{"arch": "vit", "translate": 0.06, "targets": ["order", "family"], "head_dim": 16, "bias": "all", "inner_norm": false, "moe": "expert_choice", "patch_size": [8, 8], "conv_stem": false, "layers": 12, "mixing": "cutmix", "lr": 0.0014, "precondition_frequency": 10, "steps": 16300}
Rows from block 3 of a small image classifier, named by matrix and row number. Rows with one number within an expert belong to one neuron, the router's apart. Each number is 128 + 24 x the weight over its row's rms, rounded and kept within 0 to 255. All counts start at 0. Numbers have three digits each.
Before each expert's rows are labels from the 100 images, of 14976, where the router gives the expert most weight on average: "patch colour" is the nearest of a few named colours to the mean colour under the peak. Only what is clearly more common there than usual is listed. The data: photos of arthropod specimens (BIOSCAN-5M). In brackets: how many of the 100, against the usual share in percent.
# router: router (model.blocks.3.mlp.router.weight, 4x320, trained with AdamW), inputs 160-239
# up: expert up (model.blocks.3.mlp.up, 4x160x320), inputs 160-239
# down: expert down (model.blocks.3.mlp.down, 4x320x160, transposed), outputs 160-239

# expert 1
patch colour: grey (45 vs 8.9)
router.1:118160178130104125153137113147135104134098127131103157158138123141123160115128082131101170134150155099124093147127159133088134118125143127158097143115136148115162109100103129124091156108158116163144116093138127124119119153146094169111104110
up.0:141120113121134099121090093128132146111120134089080160131125129129157158106114123141163163138136084132093135139093124147136101124119166131145163138182116101142098142058158121122109102121087118147158078112143169141112129118109120122147129134
down.0:171142124151134103126196174155118149148122123117075164098075114129126115133130131132131098112131187133164136127147185099137121151106142119055119158068160129146163129118135137133135121135136139139138153136125154072146122130121148133153109116
up.1:150127106101167169115162145131129130143139143160104125104113099130104117171139167082090147142131094141168174148133111132103068082142140154165181085108155099138130134139120115094158113091134144140100191148112087135111098092170112151156146149
down.1:114124120134095131109110160125101154120142106094160125192125152138141115137149101128101093100170155147121143114150114147113183113112137143129120180110107106152101113108108165092109141131151129113118131112104110183112124116101097162120129128
up.2:126127111150169105101141160182150113144152094103110183094159150120131123141097098080138126149158054138119149167097118133109118105104100159116155162091107090124145125141128127146125112140080111111103138126116113181158150136115141155125096163
down.2:116131097131147146110151114149111088147165133121108142154112145136128117109123199127149143112126179096123124117163161160136147163116144140123088108135129146192101104120112124145150105136161114147163138184141137116111138125112113133119125105
up.3:182158144159130124095156158127112103154166126123121127122139140122120174154097088125161110103161093153140150097118130107114106127128114179139122117142117164099158154121143109146153133124092109107108125131124081168155118139100172110116113140
down.3:136145126158101142093118136140092174131152133118139097108078123140126152142104131159149131128093114097134135142102176145132132135094170116099120132125153133153090120122156170176100152137175100132145130140118126119102114132130121135127095106
up.4:116139163128157167101085159126164139115106098111144127205132122157123132092106116078119150151109132112139120083156124103143123133159158141129127145151143131129107134087101140174105129105106128123129093180137139086144117140116116114102165108
down.4:125106144114169152182115102122151148092169135161110101120108127113151124152129108144144136127127172091122087081123137119101109124134107137119149132104095112135128133121105112096118140118125130115110119108155131129150148133089154092152118154
up.5:150160161111130146143124146132150127142123106137133111126129156108103090168139156141174116073092120120091145134136107166126154096166127142081079144146112077125120154126115116149179090102127133119103152136136087089087068085157163106090118129
down.5:143137147156065120127103124197132141132110116138105150090134107141157118133146140081138121135174173145131143143131144138119114130168179084119129133111142158154160121136115154111138163158109135160116110094123120124109148103130144157138122127
up.6:135140142056152173130118126116115109165131125076086138091131147138088141091184080145090123109199098186159099094130127128125165139135115130153131141134111184108166139133128075110142103153149121116126152120111141140152145128102128142094170177
down.6:115156139119135100161120143167089118122116129098142129167176115091157115123166140133109135115085164133152109138132163120137128106078145123146132132109168072125086121119129148124101114127122094141160153152158121155101126145137126131124077156
up.7:167138151132140082125164162106123133149132113122104156110120104132150084125132129174120139092151127159118077128101119111127114110141135101101151099103076122127131165167138138160085180109123133150080128115141163141124112118084161149156124133
down.7:143135127124146133117073146130136165106121149133162121176172122119085118140092121122176106104088112141126165103125193124098107102088181110175122130169133123136117140190127168129102127129112116110131171133104166167133159113184121091130123179
up.8:104104083097092143083146100098101125154160127098150101105127137137139102131163110110166102121112137100108089131147151109146125151117106101109119116098087159096150162107144151125113136127164124110099140147076122149149154114086119098156096129
down.8:107117172140156110142096137162132117161077086180100125126091101127142150134153121128143156123115163090114139121153138122124106099110148120169114117135100102136157093146111120131143163150117113147105187099136126101157126097095155121149135142
up.9:091111116127162192168142150118123124156125153164086139114139110145123177106109104104134131146116113128131079147138121127141141127163141163108125170164109138121117138121085139102122128104093123136112093047135105169146132146123102122112106129
down.9:137092091149131171126122093152129169092128130127110120112174142116142141160186149147125111094137146101158133115107148102118103139142131105130157126130090137187137165138117134151137115094091118141131149162155147123124105109100128117111157120
up.10:119128075082100103129096088132138125137161140092118089128082123156085138107153114140165108120159130134129100116136160172147121136082121131116117105073153109118116114119128127098110097137134121133096145155133104111081129147166143155143137121
down.10:081132149106099143157140095144109143152116117104152112160130119127163147143137112120101099121110129139131157124113131133084102160145127090106133150136143099096154117150097134102160190175104181096146174111136130159139132105129150138128117142
up.11:133077079135097081141088146113119101129131148154108111092142154122130136084150109151114101135100095169143084178122127148092109124154099107150158121115136101139170119092129121117150127135090137119123106140087157139100112149134126115113125097
down.11:122143149134079161099114158128101094091092098111150149149078141110112130166101099153152130124163197088126109067155138139146095137141130110132146111133115106093119143136115134127179126110142127132151139109115155113126090115116109121111089141
up.12:068110125116120112159153134114139164121137137099159129130183139127146120135129151118124137155142112075136122117113165101151151133150131132151111094088138112109151123108095096107128148108130147162141148118122125075120134157117083157190124114
down.12:134120106099066122122141128142139074137130165124121088109127136136149149145124113124155129078130146121162130102081113119118112132115125084141131132159094159082075145139153150150131124150117122118107116124153115128112111094092125104095136089
up.13:170121102123150147136095143135120131162130116137104130119094156159144128177102089146101118188173146138120143121129119130118145124135114165134138146115120114133146156152104136174132035089122101116111158116161088116168126112125138102114131155
down.13:136116121121117111128149136150157085109054173158131134126147126115139131135122106157143115108149151112107118147115168090102138110114161133150186157121097124142114078161124120143101123173178162131149146149126154120096145121139079123099140126
up.14:145155120124119130107129135148136130114148124096117140137122158128129152150079155149080120170159144151162111132137145170097156119119113095114122140068116101100163119163103153164124110110119127155114078137159120121143143135122141137169129178
down.14:130105127149179103115134124066122104136102145095119125123153127167151141120093118131117077143111096139134146110106136138152123122140116109111097145213161096164121147105111142129151150123130116133150089118080167121158070132127156166117122129
up.15:137092124112114160124132123142132120146150099173137077076118088132098124117143132110133117122078101125125129102144143134130138104126133135141114105166117142146129121183087103142123161162095162102077157175155118172107160134129142139077119172
down.15:164121098134081113135109151162165153113149116146158129104150144137107150114140154136119142134131120113146169099131104080156105116137129128094143128120133143094150117082185121176151132090137114097121173122117120102141116122140143133114115113
up.16:109153103118133105175098165115117157127155147065106111126138121103113111094118092133164151123108106139104111144113146141137104131129135112084132128116123132102140142116100123161145121189138104116152109099149110133123142154106125125139132073
down.16:097095110116123113131102131150106104167179120148121126110118133123127112151136127138154106157162104149178102146134166132085156201096146083124106127144131156080100155152173144129119143141103126132127088126144135098105124149157103115115088122
up.17:069125145096106137115144144117109126144154093111097138118144147131084160162133102154142113131145144144150144107130133154156128075137120140100147168114127144117138096125142103150166126102096146177167098098159109115098146125127137129153115149
down.17:119102102154156144111154086114134114154137150110130123121131095146141123148141138106113101124108105133064160172106134095119142188160133083195143107157141118134123118122112132116113104156171137113107138121129122138136094038161093103142155077
up.18:120143143157149130154107165135098187127112104100106098117117120116133165133087148142155126130112138097114165126123116097126116099129129117161107104121112103107107109111143137158118115085126111128143107126163099154116128114117096099123092141
down.18:133101113168099132113158173111096108110100168180125183145108186139118148142172108110076144145132112124170135127102131129115079111114101112125163120117107133065108167129107108149103135139124150135129140120137161077083167121128119122133129134

# expert 0
patch colour: white (86 vs 30.4)
router.0:089142117158158083176099115100135117110088124102169120164123105132157120130143160151159116135101150103119089144132159159148148136136130096133138098092088134101133112165158114132117134107103121170154106081084150119142093105158132100172130131
up.0:135147108115140070140095147120112165178116120117133158142162116136108145132141169101157103140074109126108130095110084124144131099109136135127105075157098118105128164118165108106130140156114124114124147109132128115119101111105123116166069115
down.0:164146135148157162132137182089122073089124138155140107146120144131123124148160122105141089148165107125138140162109100159139133154160058125112106169127120099119108150116120094138138137150076100148123125131148142142127132105112154139140143167
up.1:154103136155157099144139136129185156094072155107100095136121121114121119092113117165149138094166119125149112148114175133136118098139148093085131128096148125104126135120137122172109156153157147172137152108113145112126126123077141117129154115
down.1:119142097114154155101104100129112104106126149121148117131133143131126099112117101141121130108093172108152108106083080185105091125132122133124147106154135087101128116147155164109133079134116141154090147132159116075141135103111116145165115151
up.2:142128144116108170090073098116104115156097111122096113173140102123108156108120132113114174127175140118114108128136113124123169116164155139135135147165137134135105138068108135133149170112163150132172144071139124137134165125122130140169137119
down.2:146167151129152152132169094177109133153138179160132111089103182165127122118136126171104133157132150113157149113147121133076120152128095124118146135134134145156138111105145126115124151107108133077115107144117149152149110090165137147138121172
up.3:101144098136117132108157139163102171141101114128127104084107074158141123105126142143149170125080120135129180155136142123112122161137114122194096154140133177126101105081136135162143170120114102111126158142137088137174122095090116161150114148
down.3:125121078110146105089159152101129099125142139100088133131144110132111167094111099140138081110121136076143116142121179111099138134102191161098139132149133108115094143140140124121139126109135159150116142137173131137148136095152100092080114128
up.4:104111128099122141154126121154097123157128138093148132091178153128128135125160127100116113120139163123125130131150135132124138125151085125133091153155153123144103079127076130125153133147130114075140124125113135128148117122139112155100123150
down.4:112140156123100076147078081123141147114101151130130116138086122107158169123118133141124134078097128162137109124140136115091125129106132114156104103155087100134138134122146137134093102112125089086147108183124108150152114166120135126124131112
up.5:154134131114102100147094115158124081164085182118113116106106079135129078084112150133108159128106093133104149125127114144139083129135114132080126150081124155128136096155090155148128098156128110125115135155159129123126079127098134151077098130
down.5:081111125123143127111148135091159153126076115097122136125146156143104154130156099111097102084111133142176119102110136107118175121120160115145127141138151119112144154074092161141101098167117127132133135166155083155141141095143141107149102127
up.6:116092076160178153133063079161143109105136141131123121158122124149128119151115109122169113165134097125125129149103146125112155131115161092102127134124119138169150129116122104128132095121130084145129113124154169097149109083142159127175122119
down.6:156142107095161113107145160118155161150124110111148136109120130110147099130129097122168120112162102146107175137129108086104112139144119141131110133126163160145097141136120098130115074127160136122136118144127111132113113107100126119122128101
up.7:144131137144139154121097102120129175115121096154146109170093150100109076168083084132141141143127128121101139099111116098122144112129122173153125137137145149113107131160112109113131117127074129075087138140121128151134096140106126106110108128
down.7:099119095151153103123141128115143105131109131079167186124118142156145177166110151088142135109104142126116103142104144139153176136158087129105122095132120119115116112104124159118118089085141128119116184134145131106120092138111118175111161122
up.8:153118142165124136143079161138139108131133170138113132178100082130152119187175122146168089115078140151124107138186171130137141121126119081127104180114113103153098127139095132124109147146146133124124169146106176106109186112131141107146128121
down.8:127146154154100110105137099089083172128178083117099125110157153170094148113101151142096115120110154120170136142140147139098088089124157130179090111118089150130141106142106119110120141151138118147108128113150124093144157136128124122121118123
up.9:115119147118111148163128133131099135141141117137135171122099119144161133158084128127106110148152105125112098148139118131116145121119193098128138134109068157099165129114113111140132099097137070115106143148128085124127160141094150119119145136
down.9:126128153109099089135143137133150122130127124095147139099137139156094085146120100131131129123102132150118135115149181086101095140152169170048141129064144138137145103149118187133141118138092149147147123072128148125122112114111148156165156154
up.10:149139117142091151104118118143107134124130125103162142122160116143117119130103103142152105160131145152122150162138133129111117152117147152129138093200127152157109134158147122180105162135080159169153129180109140130090132109127155111105148096
down.10:156147162125112127070083108147142129121169107120114147112125155113160130105094163118130146134110122140147125165128129141108097144103129126098159068137118106129139105099129140147137159106118156140085182102109148105097126133132117150134128106
up.11:157125179121102126090160120128083114121120133080133131135115144096081150154090089173144135124129116116076131151121109158083129086165097120158154104148112140114141153125103140118101141138103132137115111119143108120125112150135129154117163141
down.11:135137102145100105153090139152120109139169137132109178098138113132101172135121136146107124173131121128153140115140145108145101124118135142090144169118147099170142155108140146155137122130120139143137130080103130122124122116125142115146154142
up.12:074169121098146098175131156134134108150106099149134170074133159095069158124150092150149128091150133172115138117096144142118113182118132125155110147132126133112136127160138150174137124127169158159122137094148119106173161160142159154165096115
down.12:134087065177096184133131075126105128122101181118109124157135166100144102115127158143109105138127167093128105148122138149129121081146158152105157110123122133159116139091117117129161163119168121130152097185127109126121105170126123170126122156
up.13:153123177104134098140154139158136131118133164130124155099111152145156138152129133146107139161142118153105104141135114183141088084125160140143122162149137107154083110133163161098117153180142116101127116113120130114125144133175151138085115135
down.13:071191127149114160108117155141090126128133126124128120148135138137094139105120152119118141127152144123135141137121178148118155147167148158135179152122097101172145126134094152121128090121128109135185183120139152138136106165177135108111157130
up.14:119179133137161128144120148094096098135143131145148094172107120172102110128123111126120146139166088122136127147144126155140108138106127126153147112110125120158128165151149137125100116122136120144173116072107090109138081179147135113149130118
down.14:112141100126172152092099091143091106153154139104127095134146097114114126107133129110142156116085143120139119087150109117101097125129144125129118124148124127165146112086151151095137167121127124123124109142122104141170146093099109116100113089
up.15:148129086177128160138132096148133142116107125119147167147122097123097092134115109144077062133114132144094163117148126105157164104127132117096162124126113129127183117109137092156104138127121134127165085106144177106108114107106144108062121137
down.15:108120112108153116102111156089099129156078116071137148086146128176159121108098117119146062116128132112100106114141137107089107128099126093115100108104155121111154087110134145112147087144111088113092116094164129136139135096122169122145148103
up.16:134148148109125147142120086158095147169131148116110121121154127165140106120140103175125119174114153131167149093132083144097135135200134098161130136093154125127135174072150131110139104122105121133109147118110127133123173095124115103136113161
down.16:118106119132136103131091155123139114098132121129138108129081084129113142129139096105147097104128069134101146140123133107091148153118122144113103139084150180110099115168102138138084105120124121105162132129107114112152102111111105088129135134
up.17:089148121117119092139095183151115124158150136167135161131151114110103142147129109165129108177087118078181119110078136172140098117145145125177106138141130118112126120118147103147145160172177141101150145118144142127170151122141154118137098165
down.17:152100146113137117143133085087111117116152172152097160105121101137139096118142171151116140154100136167141153159121120128114133108147127158110108134104131122109103100148165143109115108182101104066112107143124128090121137147109119160132151097
up.18:098151145089126095128137120119118090137129127153122161155104148063094143107120163130118145091120134163110108127111121147151128147137138148120104168127144125129126188132166134144054117091128168114116112147125098095194170163154147165144133158
down.18:156112142120090145145118138126143155083195133143154123141106170113108114137114119127087114152162200103158109142123147157093129162119165164144123119142130128138141061140129147159121116137124110101126129088111125132090114162111148130141120129

# expert 2
patch colour: grey (74 vs 8.9)
router.2:149121129088125161102125152151121130182113110160119133084117143120073132120133152082130135112121100146132152133126110147122122140128087118124117134130119136123132124156121130113143101121121186145084164185121095143120155149142157121129137144
up.0:138079102129091147135129183136155126117090127095105094138185130134096101136193121147093137112112141126164096139104121140094115122097170114160117164086138122155163162126151144130155140114107185157131114114130143090104120138141126119146156180
down.0:120171153135157122110127104137135130159160109166109153121147106117112119138073074175111114145172147121124166147149142109121097123129076114173151122158084134120167118145113121091141162151149097131152123051174131147131167100110166086153135169
up.1:109171124109194176089163112144128074154150130118145107150109144141099145122113126137107110153147109130162120139130147113127118134160125113172104102130098148102162124190107159102143154091138090139175165135137082140117154131140118127142128124
down.1:110147124196135152091147160115171153130138131135127185146122123137122153114131124103105064107132139109091135183147168127116151156116096125130085151179135129120108116106123123101124130098128153136145152139076122091137121108107136080170138121
up.2:112173149152134140082135121158130167145130103104131134119123121096177162143147149140102126150098104150085129071161122096099112149151114169141115087111122154090125105111114129120122167158100135088096167142125084160130075094076131143110102152
down.2:148160089116143060126112125103114099135134152122162096100157120150144140109103095083146144086121152163173119130104115153120077131157121081185142142139131106112133110137130112138083172131116119104140134150138082145186128122110100159126105110
up.3:137090080114125135129088140117100151149128135100088137123140099125088149127133114124110119148133178102082093150165183114114131124105135100131124107128098116089097157120102157102143152089140114143131137160123149107126172142101156101071142133
down.3:113129109125086111159079092124130107188167137110102091113116121144170119108139092107096143155124131154133082129140129122127082104135075141131096149099157135104145068138160173140147116115145101146107106140164109167152146155112115111090118137
up.4:122167125121139120115154123160121105121161089162132077089142157108120115106134178106117145139122131133139141147110088115134122149094101102122136136138092115102143104094143081164118110137133099129154182151114152158158147122159147101147143096
down.4:139111108136092116126117115090122142094094123133155169124122164074156162154120094129134136106137126130117140137152126131182138122163129142117091139124161150119127176098143095118159162164093115084142096107138143131121142152110106123144145125
up.5:132130132143159137072109157146086124136129116116135121130109133150120129104147160153143160115133173107091131120079124148110120137113115099157160162115178117122115112170124103104131106150113127130138142087154150157106117117177173148110127122
down.5:110116127091117126162114160166133152129128122128104108118160142137127165137150123143137116106085119106113135124108129113133161122185133117139113137142149133139160090166126131136137091119120175095097125172129074100153127122146122130103083126
up.6:113136105122155114095076110106064140147125107090123141115112167129136096124128148121141080160121131143141114090148158142132142141168135161076167141146142140112102132095105116129088115077115124104126139125127104149136130107150153115106098117
down.6:134148075115174073127176103168124133146104123159145104155080136087089082150099074133172110131138124129086150104165114117145108122134114095128117141115142124163127154170133090142159102098143183116099079116123134109157193100136139152088149105
up.7:131153102149171148118082146111086110121164111117145123090121130102128149129099121092120121125157171117098100150153081122129140096143133129115130154113122115080183114138139127105145111129127112141130109136124105108164136135139132154131192121
down.7:125144163158107131127113102151115155128157136109108110106123113083128141095141132090083155148153122123082135137058128105149133154138143167129104123165100117117134148151098110131121119102073148149113093120168117114142136102116154115097110067
up.8:161120154098167120088140145094119156077126125161128146139144127137104095118126154188118134121129111186125157112142134131155170111122125091116152093111138128135160089158093135158146100140113150127162104159176101099149128097165144132171139186
down.8:137128130127106080189095074123135092110089110097141127143130154135113141157160107112152132101128129117121107125119065143139097114185194144153139201116142121160163121152103133110113107135131124124176105117114121107100131133147145144149149071
up.9:104162145131114120138104122131119119104107090123144100113119121083162178114139084150111110158149150133140166168108141090136109132151095125134122159129114089113131143101122153110150112146135134163119169213110119119140143159099093108190128139
down.9:106143147132097101120101130116134145198141133144122116089155082128154115148118124121127140120116087143120058112099082163150120112118123153110117119138154146120142115159111197137083115148143124151071084168143133143102104105141119143119061134
up.10:137126101180149122150150103119148169118135159167122114151089147098101160154146104109149166162140103138109141150121153155119134049080111104082139118168106122125143127131125119165131138113078124098100130138113124143105125152115148119084151118
down.10:149129181133095144110130144143133105131109098133118091102168112173168115116122134144139154102114133095116146126154121143095132147116148150126120142082088153141151126163117162114140138155130106144139108140173110134101132117150152135148137151
up.11:177153186090088087118102137114140137164165112138120184135151115151134116098135166139109154124116142104130136111161123141123129109150133071117134132120153124129129116100146142163147119118146137142140113127090104114126101092122144125164112132
down.11:073087106127104138100114120128126116094135127110106113138160166123139161140088129182163135126135168131125153119132141134166139153149142165147127161150111124129124130165095097157114145130093107119130152099138175122098080095125113140126123114
up.12:098100090142157154132104133105106142124109149131132151101128111170153127121153117167109134196142104172133119100106104142155123110103098119136126121147138149153096129113105136100119062067106128122129117126137108130089162109141163098115118121
down.12:118168144133097129167138132105119139153158152127138117092111113118174110126104141112148133112133124100148079147132081120098121124144180149114114147104098124162138125095153093135124142150128150121134099098126113129142147143110063114089119112
up.13:109111110157121143119118138109123106178138125156170106146125125109131101095144129118151121156073134115090134153135131144078167171086133144167117106124115125121144124120124107111086112126106107123139115117109139075150121098091138168157119133
down.13:155115129128130086089121093156109098114149104128089207116120116180137123193127110144135158103112115120141141135132153120111089104171115102120137112132134130135127099121137161156148167173120126137164104108090108154160074125132149109137147155
up.14:153179131134108139105141110149157146110117125123140111123096108120135133116130127151095120125161136131132175119120134094156081150129093095150134099121116106111122146129103089098101117154146122104166151146134150138103187168129084117149107133
down.14:133130129155147131166152169118053100101132152147120115174112132101111128119121100141164139121131162133111107121115132127116157128162151161168159151129160098103138067139117146130150094132162168134168085150170108165108137081150133175120163140
up.15:121141148153138111176121139165165222142125178154155097104131129133183155147149141145109198135156126124103147084131126127128128165144160143117129126100136126152156104175113115164059137107084124133132093106134108103158133137151145110116133143
down.15:147116117124134099096101124143153087142128143105134133141117185130113135105132105139121185128091163125140114182147087147167140112145116154112154148149119146129142103122084121156136124095129154149126130114148134137111137154129166101098144155
up.16:125103126095052088123078141106159139117105108144139155137111096117075112174128106142110112119117099143110148175112153131156112095151129121101130133137106148126130161122108150121148123157158158133167114139150122155115136117134113117112136110
down.16:123100111101092111121135112135098132108086122092128137135157109146118140133141148101098137140151140107123116102154149135098173134115155123169132097120129125140142136168126158165113142177092154163095088141103093091116137110146159133149158101
up.17:102130125145143196112155138140158136139125090140144100143156131122116105068111157107119110116109111099090126159154147122103085135104107127121136131125163113120142144139096122118111139129108140107154150135098090148118127194136149151152106115
down.17:123124162140132146157136115141141106147101144103073149158068131105163139123139100116105156092151156163125108120116123098159177112131121147154165148173135111125141102140112196122118129145161169148116150133149121152109144079106152131091125123
up.18:179123149131109146151132116122103113142105195125154140079106109119123074149116147123138095153120133134140167128161118137118099121113142149138057196123184126110126115143074121133075110120092076143122113130152111118141122068144157131129129093
down.18:146140117111135150174084135128117150134129116124068120127149108112134151099129160125148142079160109094133142135118143154120113091143109113138134118080141139093119113102131127112116155083118094195110150114145153104111153145104099114130121172

# expert 3
patch colour: white (68 vs 30.4)
router.3:166131127191164128091120107072182149105172145120128129103106159136171115148108137112157110136129134081116147123160129112168174111108140142118163120148138121125137147108153116150118116117145098078144123105107142173130097146136144119111143088
up.0:119115119160123115085133186089098126132147142130113163108173118130154119154165098143154143126076126134131186130168128138077119150127144090174132133170128131154151140157116189121100155181153127101149100121114103156136105138144122097126114108
down.0:157115129092125129157157122125123133122112134151107084138069174143123111128130152147157159123150124138183079176120131150135129140108124127078155116130101074123147087141138147135128151126139131149179122132150134061145127109143133110093155126
up.1:090128141166123143115103106146145109114124167116156161124156124153144105085121153142154146079159145115117143098138065155143144144174102157120102102148153145129086090105148140141114164117120072127146127094119097128169117110162108170140117116
down.1:103123133158119127128141123117149144131148116132126094094154142140169094104140095123119147099130142096131125103099098143150109140120166123088136135106151112135152092128096120114139110131135100113126120156141154142171122122074153122128096166
up.2:124134122068108148122186148107163122129132120127119086171157103101118112143147161105185137136160143110133108090163168112097107161107117161137120142109147125143122148122144140158136123148168109139097130165104091117120144116148142118127132121
down.2:110092105160149123136144091196173137110173126115107130081156122139180116087155181124155075089101164123140136116159139123154160108070134098149151164141125133140125122130159121088138152082117107138153109188147111151149122119121135113149125177
up.3:120128139134147073151091084148147135131113114129162140168130074131155165097146165165090131142163157119160127128098180116155146166161116186139131150094105144120112155127131127119129127105132110128143122145108207144137101155111144085106153120
down.3:158146092124151126124142150155129114122095110147102142111171138116117104119133162182117120158107113119119132144124094117080145134163126079115146137098114115101119151127156133153120143150084127155163088127106132154121140157085140154129140132
up.4:188099141105156126131138140182131117067098116135162168123124107126146150132108095057095160115176119150130130114087099085117113105156122110149137123113134110135154099165135129144090146138138144184095126092090125126088119169129115132160102164
down.4:115099107150140141112116090148135175129073099119127100148086161171126103127144107156184132103142149140101113105123103097145155121157129094150132157131118152154104091150112121085141140145152170167093127123084137129143099106133165098139152124
up.5:172110135138166143147108103143113141129108129147149141130118102123092131159114125090167086101183136097133132120115100130115148169166126149111123123078163130160106115125153137172101111097093139087104147124137145124138102124158139138113125097
down.5:137127120155135150110131100095104104102122131115087123139136124155127135111112108113183145138121099120160166136149144149095110132108139126085128172171146142087139086171119096140110115100152125166100116122135105109102110099140112122176131169
up.6:065054156145141102128129124132113120154112138146142141124146153072133144115122122143168127145099170085145139124130106146114155120146107110099141134102145159134136172111125182146168123159135124132147106099101127091136159142111129115122177130
down.6:115148151156160131108140130148103115115170118174122131115160130153140160140125113135175130139153102155118104150140173107167107172093148136134106143162148107133165147195124129131097128110095157115109158116147097129155083104152133094112140147
up.7:096136126123106093163140126102131124146112142154094145121130125131161132107125144131134141149176151112169111113118125112170096178132135172130150155114098131161128106119128161137129152131090137136098114130149087119147142145188127080109122138
down.7:107119103138082125102099121124107093124125124112176110144128149141126159111166150109109115097086157113107070162135153159141135078097134079087134156124091152086172103144136117120138154137157140111126129108089141139118126147118145132127112114
up.8:142168141111175095141110142140136112128116144115159120130093093112107166149097135152149110111120143112140124122133141139117122148149146149174153138098148117095122181146145141083132130128129150147109138079154128146121132147121159097145119117
down.8:132125168092107131090126159123141151140128151097129093142139113151114111164131084130116140134128077135149139104101105107116162165114107101091107107112106125108090135113106121118111145156107126109122150120172138147137124136130087143080108160
up.9:165112128093130140154168117106090128134138142175168152112142121108110127130091103163122137137126174143162123116155102112128135124133125139111137122097157120161096132175067117131135117124145121109132090137145143152113095106138144108130135185
down.9:129115156124137127131090162091085141140183140124099150102141158110103125104178098126138120133140115127120149142140129166111118121085117123096115150107101079164167129124160136112148149161142080125132120122162128159135160139142102120073117136
up.10:132141133121122156109168092124128086122160087112123095123064145104097130131121151084153159158117160177110145129133118104121113118141142159104121127126131133156162143121086076106121146118131181087122133098131162114102106153172131148137134172
down.10:173164084106107138140157089138112109107120085132133139090105177097108132104115104124140146128119125121120089174142142124109075123165116130114106157115101127125157088122148140148129125142143150173104103086147107150139113116139088146123140133
up.11:155140082108116115161088117099105142124140090113113148160084144205109122114122125162092127086145153091113147171114116143114159147132133183131138099118094117139098141139139133163122142113122123133152115150121109164119155129116146128116109141
down.11:106167100170124108143119130159132136149077132131145138108133104105118134153103114147114147155130133121136129176117162133123120104091125126134157148108147141111129085133169100088087120132139105133145167118126130092142112113114106112086139113
up.12:159134081137100122129144141077136137111092136122161122112136117128142096106080079102104090100120085135148123155117123138136112165107127142122158079157120090138149131146113117145135154149143147205160131116159134124163139124171137103099128135
down.12:104121134107107130124107149164132108116149158116113079114125124103114128106128142126118118147141153158118134090152106155137093110139154121135102142120105133141092129096084148122091144124119120126118129166131109109116139117157146140124093122
up.13:171127164129162106134118126159122115080113101121124111126104143127090145129123123106114124122111159073143140084151129115136163111131114143128115103130111183086096153068124132096096123129172076110112131111110194086125121132119137105166119124
down.13:093149174122177086139094159111105147102135138127096112123117145167118116160136103112133099105176145149115146122121150104123125149100097147121124150116149124125150116119071125133131114125154092125087126122172132171132147101099154140154124125
up.14:137097108133122121127153125146184131156111146158131121109149107148153146082118090121123143102131129107128117120146137119126165101138082104112135133092193163141160139146131171133110119145102079137086114129130106151136151106166114103099123135
down.14:141102115159132113107120145107102067114118094165072136111151139078138145133156122172115108163122102155113092153142115106104104149109129144133123123150099131144157145087192095097152101110117089085163114143147118120103091109108144095153137111
up.15:177156137158162162154140126122114146092154112142109139147091129135087166148140141174143132148143115109122168148096130095130090156169095126153170117114139124116123109125144147088130134155160135145151175103078162123157106161114131129122128122
down.15:100127100159114099165140167138158105148126139106165103117121093118137142120102133159137115148150130146130117127146171120136164111077134094072148112122146096149132151129143157110142083143139143165123109104106131148048097131136143124137099103
up.16:151142174102097153122152093164096130122150148120098170112148142136115079152136146137111119097130161119118126151156101140135087137097111133113146125140165126112148135131134125146141130132098148050119143134144134134128150166137125129145114162
down.16:130110100128207118128132138116153161152146121152207120080120167126131128136156138103124109154141093098130142093146118138152110104153148112142125165119099133164110127094149089094118151107150115132116114138086086107173090093128114146100136153
up.17:117139152135106127164153130159132151125139103136132102083162159127083102142127081180132124154079124142120115124115153133090135123135149115125129131098123143153098058137166123140136143108114141173143115173133115127091115169140097140098081105
down.17:123092125116134133173122121127126133128128136129128118136115139108152115118136159115143136134101163110083139157090157089152124119077139119129192130111165099156130075098109165077136151142130125127094128088113181145127141055167155124124144106
up.18:109143090133125095162122120155153134133125061134128126102134121136198128167174160141094120132184137129135105149159167160123131122139181150117162157120110140118115134175153061103081132151098092136153151118142145094161157117169118121166114146
down.18:144101088115092128110120111110071093131137126104121147150148126172129124145100192149104084121113118099114126101152106138092118166142146107126088130136104106110123110143070139133169127069108103117092122116113119082146128134098091127085171180